config = dict(
    arch='dit',
    horizontal_flip=True,
    conditioning='class',
    cond_dim=192,
    targets=['family'],
    num_experts=64,
    expert_mlp_ratio=0.25,
    patch_size=[4, 4],
    positions='sincos',
    optimizer='muon',
    batch_size=128,
    epochs=12.5,
    weight_decay=0.06,
)
Rows from expert 6 of block 3, named by matrix and row number. Rows with one number belong to one neuron. Each number is 128 + 24 x the weight over its row's rms, rounded and kept within 0 to 255. All counts start at 0. Numbers have three digits each. After the name is the row's rms in percent of the matrix's.
# up: expert up (model.blocks.3.mlp.up, 64x64x256), inputs 0-63
# down: expert down (model.blocks.3.mlp.down, 64x256x64, transposed), outputs 0-63
up.0 086:173151117134106131147125153121171117160138147163116126148158141116111118188114092135146168153129116149152099165103093106129129158074148142096070151115128109166152133121102135125134108154129119
up.1 086:154142106117179112117120110136116096122123132108088152144079128159113167094166089129110123116151119107133111116139096147151116100107133130113138134146143151135104145181146101109109151092118129
up.2 094:145113137095138108127116151133114140124123105090132139113148143126147129104130117143123136116131127129116082145120141132164118242083141130058146129096129130106123114124123135154106130108118149
up.3 090:134128136111110099126133110115136119128137121049105134140131123131146116142126129141109089077134128098129132135121083147101126138087168135134130124157182133111177126155126138098149127162128120
up.4 101:129154138118142159136104103130125135123113113067122117135099125121133117187133143127110126147128121109139100136116150117125116196138166130105201142139162111143108133087136128172139101127150126
up.5 100:110138130150158128096148170135095122148121111061108105148118152126097162099120119113117137188131133114125169152117145142152117185146123138107139160156118116112136147077113135150133132104169139
up.6 101:178098127116124104136130174149064151092144126088106110112121123156096132157147169103177155113115139145100091162118167139164132158107146143129136140101122162146121118083109158134127149109133102
up.7 093:162089111111070131139086110083157070102137146144130133112149118108137156193143097120155136075130117134135149130142199120165141138100164132106133126101132136144119137114141114166122137135146130
up.8 095:117082071105158119166130133138081089110121122185135140108099130146064100079135136133100151140133128128142096143127120095108124106095163117103116099112093141152119102114151130133115161102148110
up.9 101:137118126111147147125129101142171150156136146156129136111113134154130147112126147134152130126135141158097130087135089102103131157109160108151147145075118149176101151172111163126146149107132164
up.10 094:113201150168092082126107085116169118094141135128138111136129137144125089167120102134128126115131113145120138116125150170143136161069109136128146137129105123120146131083110149147122109120115141
up.11 092:129082089080088131134135071117141115143120165121091118111148140161101123100088124118119098114117129157148084115116165150101146151209116147159120091131112131162136109119131118134150127114129106
up.12 105:114103131144090120115097156126145128099176119133157136136147079148112134148112127147104108101126128108117154137118099115165129115098135168126087129105139120110131121124095145122100129140132136
up.13 106:124137107094150140113122128124093112121109097134129118140115128141106134086122100114084145133124109123121158152171125121104146077139121067120144136161109154144131120110130118108122140107156072
up.14 102:094122129116157163102124161151077146097133127083142107134103119144119141135150087129140111147104135100111115080150137107125142038139112142119155116147129151116110127178130115094173124107142130
up.15 097:187092117106138099128126130168087112100121128089098142162090106122118143106126129104084123125137098103124161125129143148158128218112091117109145132146091130135123146156138107164131163125118129
up.16 095:100133141147143164119104100108149137140139126101141136107099093141126105165139123128123128126137132164160119086123182112146116147164189113086125130159140107165166135165125135127137148104120135
up.17 098:096131109116094093148141099128105148113136115153130126146111148147101148096100147139140094137126132095128133126122053130125131147133086105142089123109102133139088164138094107137139101125119202
up.18 109:170147072184174108101126124141145146134110125191148144129152128130124136126105170135126128140110131135110113085100087154134136112123148134146106136100058148129080099094134121163136110137138115
up.19 090:133122132081128134130136102191120125116148113088125137134142089168097114110117129101139137131112130119126084129126115144098116111147118109175129137159129131141124125150131131112145159138149104
up.20 096:111116130129144170098148154110107137110127149099141118145096136126133153115127190103124128168128140104136153125121107127115138122117100147102115137130115138122121139142108126086134122127105138
up.21 103:174153098149134082128134139117107110116151104139080073105153108132111124136116109147110119120142117140122149119123148139104126121136129109172153117094105134115158117158124113092165144106107101
up.22 113:107148130185189124125138131145122111132118120138093161128102133135125127085096112121114141151125116145130144081129139102145134180135141092120122099085097144175146133145075168138116111104116147
up.23 103:102240146160107117106109114144099105106154163124106138128121116082134093125129126133111169091153142159118101140112177149095122186125160093156090135172150111124126110101106146105123138126135131
up.24 097:120079149198138107119141171140223088152142130151145151115153122162138139127118154127144144101100123122124110128136111157132136124152139139139093127149121120098115128131156147164110153112131102
up.25 109:083116116134127101134150149145142120111114143147149096132110147109122110126137155121166089120136127143150157170131104110105132177121137096093098124121170133134139127145141144164149116126123163
up.26 112:092088157170169165150158150096141115105135127125098151111124150116120158125107140136137135139128157146132081123127129158144135098134127129124110106125111113153145133176123138124154181150137106
up.27 096:184127123089156169132135097137135145139136154148162092148129126115111151149149134116153126131123119107127145129142118147189118149140103125110115105105106130118145130187110098159129083120146135
up.28 110:112152153160077141130153099156185131148093125112098136140135159099151103125142102126095118122151120119129160158114158137125131085180158109119128179145138119103124123097130082149114132092146119
up.29 095:116126119206083159123137115137138114122109153126122133142157161131106123153125098156134125145135124140115148150131120134117136100047141143108123148148166093167130123092145165134127122089132120
up.30 093:150104130124081119071107065109162146130132129136161103114139111160125122107133152078152099112113136122099124131139142117120110070141167157101085160085152139152124125189125140068128152121155140
up.31 085:073077110161121098089122109131163149122118156133151175134122115176133098103090128151167122151124115165114119102115102115143116123125158139105118112126153141133135140128106137135149134166148145
up.32 104:104123118125119112137165117117109121111138128121164165143123115113136124132138167158134135134143115124132130127113132134102145198117138154134078108109078171119152125140118142143117141151108162
up.33 105:153118127180145138113153106149123142104152130127138100131132140137147097167127136099141140122100131144132139132123123095095125008121128081133106154093047125112100143135133128108129106156128124
up.34 124:074137104119092100111154120112129139120128100101157146099166144123114158144119105122102134092109132128115101072118111132144109226113122151144115120103135166121138120143089151119121104123111118
up.35 082:150153087159146091131125102132158121158140135136198154115111089120123138128130126155116118168093115174138144112133077133128137158144145130123087134142113134110139131080085150156132161111114088
up.36 114:086135127156131127128157097133146123143123135168120128134144142121129145144092184124083185161153121127119121133135118123137128057113138120122123140155089122137170120144157146096125172084112147
up.37 105:115094106092121112163113132156103134096132123133157101139090163152132134133144090126137122122148141149100141108113135133108139064111121133101144070134133093143096118158170119123113129134124121
up.38 097:169085089076147097083131142110109097123094148115104157121109144126123119132134101092105147161140130133130142132163194118123115193108143114148149093112133101128112103123147156125149133140135121
up.39 082:099144119124185141159147132135087114110116099130116142128110089125098110175149074148090165139149118140117102146110120148130125119133124126164128112141200110119147143156113132153115108111105097
up.40 100:121113136117114105139157137151069146128147167132149086120146140152121125147117171146105132091134126142144186126124146142148124148104118153092085144067142136118108149115103146115131089123131138
up.41 095:124169140121143135094144062144118113150113129131161135114110124127138160120086107100137146112161135165115111136152102122106135089159101104109146095128123144102151106143111121104129116157101138
up.42 105:120068138130092108163131123103138121112127124089189140139136080143148124103117110132146129077106114140120123134129104116147152131141119121154106137159134138156090145176149150170136150112118138
up.43 109:117121149142160137136125138140163108120150116156087112135130125110125111132130129131107126140116132129148129094145101113145129167084126129114094121133151139151163127143100135110112163148124140
up.44 104:087150115106149101105142142087079133136171153093165082129134121134171143099147170151085118155134115139136152124130156131088146200118118148103162122115108116091165120158118109122157132158127125
up.45 111:168143118145106129138121077107087127084117113106116172119144147107131125146120105111156115140116136132119096140109127145102130152166154108116177130165131121140114115108158137095126176129130104
up.46 100:154092081084140133106139092139182120153096138169130145133098105111125151153142101135151130130145122145128132140111147145138144141101146120155162132150067130119096096135146135143131156142143092
up.47 101:133130071137138111090140157165081124161150156168131109139113127129137147102139111134174142161150108125136175145158127170097117118152122151142094122151090156135144138165103136095136110115129151
up.48 103:133150131122091104145101134102148139136129145118092101121090152132096129143129173142120118118097112151134135138122086111142116121147141140111076142136168166123137113112121141078122147135116133
up.49 104:114117111149125110140094114123078138112153106130185132116140129119099123175141110124125153144131136136137156166093184138100112121103154111108158105096185126120114135103141110113146145152132148
up.50 102:151085090121099111154146142141093135122135151093125168126157113113133107171128094105151117067107137110122145160137142135145130136127140108140138086148119116127111104103152129156124124153115123
up.51 090:141152108163125114134118129128092122122126091121082164142136120096147161073139114120085156148118130118129144150118130143115125149108138108120131138062153118118111148195152149132187143130111131
up.52 100:113173120205105136117136101144169130111143124129144155137131156137103114115119113149158124166123128107148129098125138163115128000114117160171112148151123119110117128098134127137153147145140102
up.53 108:157099118149118099112135136118108114113126112121118107140142112119099147133118094150110140130134114124115140122133183108100122196087118146172160148125075105127118113072133123160107153166134101
up.54 097:150093110113071164083116102128160137126111135086153114113167116151111117142120128118116094129132112128152149157120129142123141077089100115145109094159151099049082127120164144154110134110123115
up.55 098:124146138122098155059130060105056129124099158135149156127137118110137134200140098097140139158116141098145118167146130153175127105110186121077116141091128110103144111140140122128133145120140127
up.56 104:073169142185173141119139095149099131146107130112163165123132142128136142093112119148090124130171134119118104126147140122131119179159140153188172126184062134097099114178149141132133150126131139
up.57 096:098153126066149118137089107093183096094108115157158157127113146137090138127105113140232093080148125090129138102129121101103139173098135114115132103166102090162111136094135125102123155110126131
up.58 117:088132163132125158130124087166139154122103124154131130130099147152102142131118130127154139096120128094156118149120087127102128140119128148117127152094163115160116139160128119122165105125123127
up.59 103:105118128133097113078149156135158118117127130120134131140146115167122127165135117152151125105143117113095148131136136098118136069113126117093144109149125150105123136138130119136115115111117174
up.60 099:116172130124168155138156148094117116184119135106155112134133115074145117165127119122158132120110126157116107098139129123168147162120187158114184109110194131184144108146116134132126122134129129
up.61 087:140102126155112110136111096057084138115133130094110117106137142113104144144097131127166155141143144152106161125137119128141113125150114134127122091162152080166116132122116152136135096095134085
up.62 094:122080129133137113132140130177094134107135111153125120127138112140160126139134141134115127104097137095118084109113122125126136090114093121141132090096126107117141130153123116077105097109104155
up.63 091:146140129091092117142103099100133141124141153159163139104124139133122114122098167119149061151104129100137106134133095100148107220108143140082108112114151080121107144130110137119110118154135174
down.0 084:112113121114160120122112187107124145125128132097125157138136131118110140127140163129149117139127114160134180120128141124102129118075104186143104122173127121135103118112154141165167110098123109
down.1 095:181121157078135102138119127125179106088119132088109163137106122135119130133114111121145172192124119143129121121142128128105147207104106103131132119127150119141131102131132085100152131183124141
down.2 095:151101135129109134113134114148122135115119137102071113105149121103116114150122146117104181128119125111119130131146090122090138132144128140120150126098104126161133120089114121121134131161130091
down.3 088:136122145101105160125135188143161109143125122108158148086106106126129131117131151126120151167122130111138175130137182120147131124140076127166156110157125130143101129143125119119099112140122161
down.4 098:115123143144039159123105131112154120152127136090126107072119131146135116164136159121121123081133128133133192123117123123113119123144099152138136132184137127133129139094142135190124117137138152
down.5 095:104118115141104082125106122122112125111151137029085122133099119123123129140110135128122133100136103116129071136146139139108116045150139128153126154168143141140092116069149115152119137140130155
down.6 098:119140127153057111121121126111114113135141144094090143148118131150153122100149167125150158128126117142130138132144120129135124201128105118141128125094087120150128125134138136170156117151133119
down.7 096:109151122120108104118136129118114169140131120111087129154129145198118131172142109127133107124131134120123114123131141127126133143135145125155152129133174137124102122187128143098124127134134097
down.8 090:121134122133106146140120136121169136103113144111152155148112143149116105150119138111131117118130133123145128117135127122114108105075118114127111133113146123141135124086125129131092096139119128
down.9 098:121096112107108147147115153143153128118109148173108105155117115122122130123103099140105160075137150143124143124108186123146139094090169130102132124079091123093143131121125131159103109115138131
down.10 087:158117130168134096118152139130138117128118137107119105127126129086126142202153137134160138180144152116133131135128151125145131103156127149180142114110095127152133117097125127125154151123110067
down.11 095:091114125171101115126130119122112141142118135202066102099145143154130126107115141131157104144124117116126091136112121116147134157150117148122150132078170139139134129097102141126108145171127178
down.12 110:143141124127135160145135136145081130120167121127148133173125123151151139149129137134152113148125129151115153136132142135145126145128140122122130142094124162157116127141133135166144137118131112
down.13 105:083147136088090122110148159128119147121118136101124123103136132145126139135124119115153138134137127134128125133117091131166137130143104131146142140122092138094137121166149116105148126182127216
down.14 111:108134132146102167118126128100067112136133113095154131148129133143135132099173124134115130147127120124099129126145131135131122082129128116138128126115110143140130123170128127117131122194127139
down.15 101:133150127075125139128135143116127121135129115081162139086115130108132131135112124122142134155129125136131129134146113132109133070136109111107124141167138123147151139158122129075149107112118143
down.16 088:129106125141077166130130123129168098148140123178048142119102122115140124085097168124134106091127114136136116138159114130113125064134124129106135127133137134105111127148156126092090177159126118
down.17 102:089138141115121123101092159127114143110134131209131128096164114124112128115129102129110090134157112136136094118137121139114113122133170125110100130158110134123111139136136088167122130123121145
down.18 104:121120112100123147133135128134151139124139134155113136143108116167136121125142143123138127104125163145145187133122152125130130112093128111117143144144158130120129130087119113110106114149141132
down.19 088:139073137074127038143149153124119094142117127114147158182126114119126132097115141115113104099114159171124126127118096131122115081124179136142122149118153119120123124126123091196120156100141172
down.20 088:126101152125135133127094118115097133122132133114161108122144121112129109169130090131115161131123145140124116126121105124104131053082147125113149121163195123126096130116138117144087116129125124
down.21 102:162106131122192127118112124128114122125123126132142140168099114135139120132127109131138114111115126147114072132118093119123137141102134156164163119143155139117133125125120128081053120137143109
down.22 113:141149124130136114136162130127153121123126136068108152128124125144125120079104135132110147091127129123132117134142100134103128084113105133122138130073155118080173130108131121110121118138108134
down.23 093:099123140125076114126146099134129135156134130184092089137145133096125139178142127121156184117127147122116149120185115127158133165113080124111120130124106135139121133140133127140203139107144098
down.24 097:103132142131168156137098140131184120149118129137130162166136128133149125132144136125161122159128127113132133126124137132111129145139173136189140127126084128152116122089128143136127136139126157
down.25 106:160145139124066126122114096127123146111118130170178124156098137160144129175104119129093110170130124140137113123145107132135124162114131129141133134107152132127107128233123135153120128152132122
down.26 096:155104128136189118127111142126120168148126125087111115175104143141111147139133138118112115143140120139124049137133139118087121135117113127093143115112152121113132126099121149148111136119137106
down.27 100:158143126107136094129149163140093117126125143109203103146137129128112126153127095145136132146117133126128137127111147135143125113131128099137131129077094133141118128200140162150095124154126150
down.28 109:107150133119115126126149125128151111122113126037103104152133147111112125127106163130123153086119137109122101131126101133152116064145125111142100151126172121152125120114127134139123120108134156
down.29 109:149165124122188123102167139130182135121121138128100158111145142139134128109129114111155133129133108105129044157119135136145130168154110177130141148134194117050122126133123135143111126093138180
down.30 096:174095122086140118143190142113083111137128122160141156125125111145139131190147055131129119115127136140115175123131135118123130115082143131121131136106136123197148118153135130094162180127141144
down.31 088:076115115159134117139114121128082110159165113081097102075136119097146123123144142122124067090135129157140146133099106113140133140185127092124126122079124119090117129136153109117151114168121098
down.32 102:125145125127154113131161142096188134120128135133168144126130116132129142182131101132119146080113134140120140133090093123145118125152120131126114120128191122103134124119151126159137137099135143
down.33 106:121121126098168067137138086117133095148132130132146122106122102124119123182164121123144131111135139159148150122130135129135133110127121093114096126120125120173126129181131139134113116144125145
down.34 131:161115137112185097116168138149108150135119137132147112119116137138133128117111109126092146151127120133131125129119118110107131188145132090143118128087106124156109136116132135110157112118130106
down.35 081:125147148146153125126153155109132122124139120156076138198112150109169134186136120122105176140117118114103094117118121134150132113130112144152154118126123130114097120125121140180093117111123104
down.36 109:146110127134171090105159136115139120119145133070124125132140135123153138123132100127102087118126135104128103117146102130142130156102086103132119120129109137086153120165129140132151111082124134
down.37 106:164106114105241055123153158109131145161121124081105144147144131129115134111126179111105179107142132146130142141118164138145130157108111129144156131125121106122122126129129129161106119086120132
down.38 089:171159131125069083136133126115114158161122145145171116120106142115153125126144103133109104122135139126132097127146081139102118118140119098137114144076094126148121119068131144141140148137133114
down.39 086:118150137134166128122112107118156146144129131185083152111106121138117123109116172127167122106117131121136160103163167117098130123119096144103171107099144137173126128090136122147141124157124156
down.40 111:117135148128162114121141188121087138165129134136098090193144131131136122125141089121111115145118108126130087132131138123124131120126157133141094131044052120168118142159139123150116161150121095
down.41 085:130136135134082179142152131109078124118128135158139150115116129112135134167158162113119158084124133132121187137158145120123136050158101124156101127150162101131110136215135109142130162115121139
down.42 098:159124114093073104126136130131121121166136106144133135134132135132117133122098178120152103137132150140129074150113146119152129143182119138127154123159187136118100137133122132106120118127126156
down.43 105:167111139100225137118127124146172126090132124060159111138107130144133113158129116130137136124125127136135086134145096134137125143161096129124155146145082136111123121136141146109132109081134113
down.44 096:126129126130132136120145150132128127143125130159153135167165128108117125093135115132148127148133118155128166120145143125156121074131115098136105127159087135096134133153121126103141128156133123
down.45 113:208113111089184113127129136135184102137136130110123173124134113101117138162135143134163117143135113119136058137143144120153141152137122139129152119140187122083117124069129123112160114115130124
down.46 098:094110111101102155135111172107178166133118118128130114128139143130124124170148134128149097103124153124114133113110168128118120087110111140140096126142140121121076138111115123106116098108135147
down.47 105:185164113133112109132145119141170138112141129082128090116156123112141132085135115122109085099119117123119104140132126126114135063134130095105119128096125134135123119121111144131156152133127136
down.48 114:174125122095081183110113119128153121091138126157149143129129130137135132075112107128130113099155133154126131117152111134142135175094175149112125130129209145122162143146126126123178106138113123
down.49 108:145141137124115117145161131106187117135140128116150108134145107096110133189116119137163092089127121124127133134122098132125133073146136153162141124137052118101147123081125129106122113079131122
down.50 098:089128131125113121119111170123143124121135121093154125157080134093119121171127133131077109157131119141119123150133098137165134082128088078103121122148167129129134127067118126107109136151124151
down.51 087:176076097146118113123134126133108165128143134109180122168102111114138142127141126135152166144122111120122087132166095120135126091102133132116128117062135126139116118145111124170095141128128079
down.52 102:130147146105152106140148100115158138138141131175097115097167144126109133094140105138133111128126100147142066125159107128111142123123140129161107162091137158127114156113126118090154094113126143
down.53 092:052146139107131102122105126131178139108133128115083126135137127126111120211127144132115113099140119147136131137127130136126124075125167134172130139191108116104091127022127109127119094110128124
down.54 097:124184151100162089132116147126134122163139130113136111129116117124128116114127118110175089123135135108146070140099156132122128126072121120097134131199125115126129115105147127158124169171150148
down.55 102:176112108071085155154089158120156160123100120138116142114128127131108136110153121141122131091130123114126156122137159123137130117148159112173100138070124115134134139119119126110148144158127133
down.56 096:087097114148116086133141141110117127109133136148090129131134127142131132119121127124154132165125099132135151138106148130116132137125148180104118143167130129121127139144124128099121121129134111
down.57 092:094135111182093121118153130110131133129120123149095124135167144141129100095185130135130147102119127125141166119126098135148125129136099128115137136138121125103135144072119117101107134115132127
down.58 139:117141128162098130128072109139153136115114135164151124090126145147131132112124118126127106081126135110137191125135156137141125169101137174090128131138109116113156127110132127149116132093128129
down.59 112:091126143143068128134079118133074127116152127079109108118142091109155131151155153126129088121129114120105117118136130125103135231102139130120117135141220151102117133158128128120153086128117120
down.60 090:138108111096058150135117135147137136161127112025170112140129141106135128160132129136123090124137119132132198141136116129138138166141129118113141130073112141125109127109131126099082134100128111
down.61 083:127121129120086131137110141106161137141128145104141109126153123098131141134144152119118177154127147131121092122120148126150125139145160118156107132091101123113112119113123125113129109120127117
down.62 102:175126115111216160121123139121125164127145110181107155148151122113113127141174130125164163155135127161131159117118132132173132114141152102145103109142128121157116126165136130122129111130108120
down.63 106:191133135137162119119106128136124142104118129157112108135122124113134112164120155117118125149126124122144123138135128133086128150113148167126140126149121126176136120074137138138157146127141068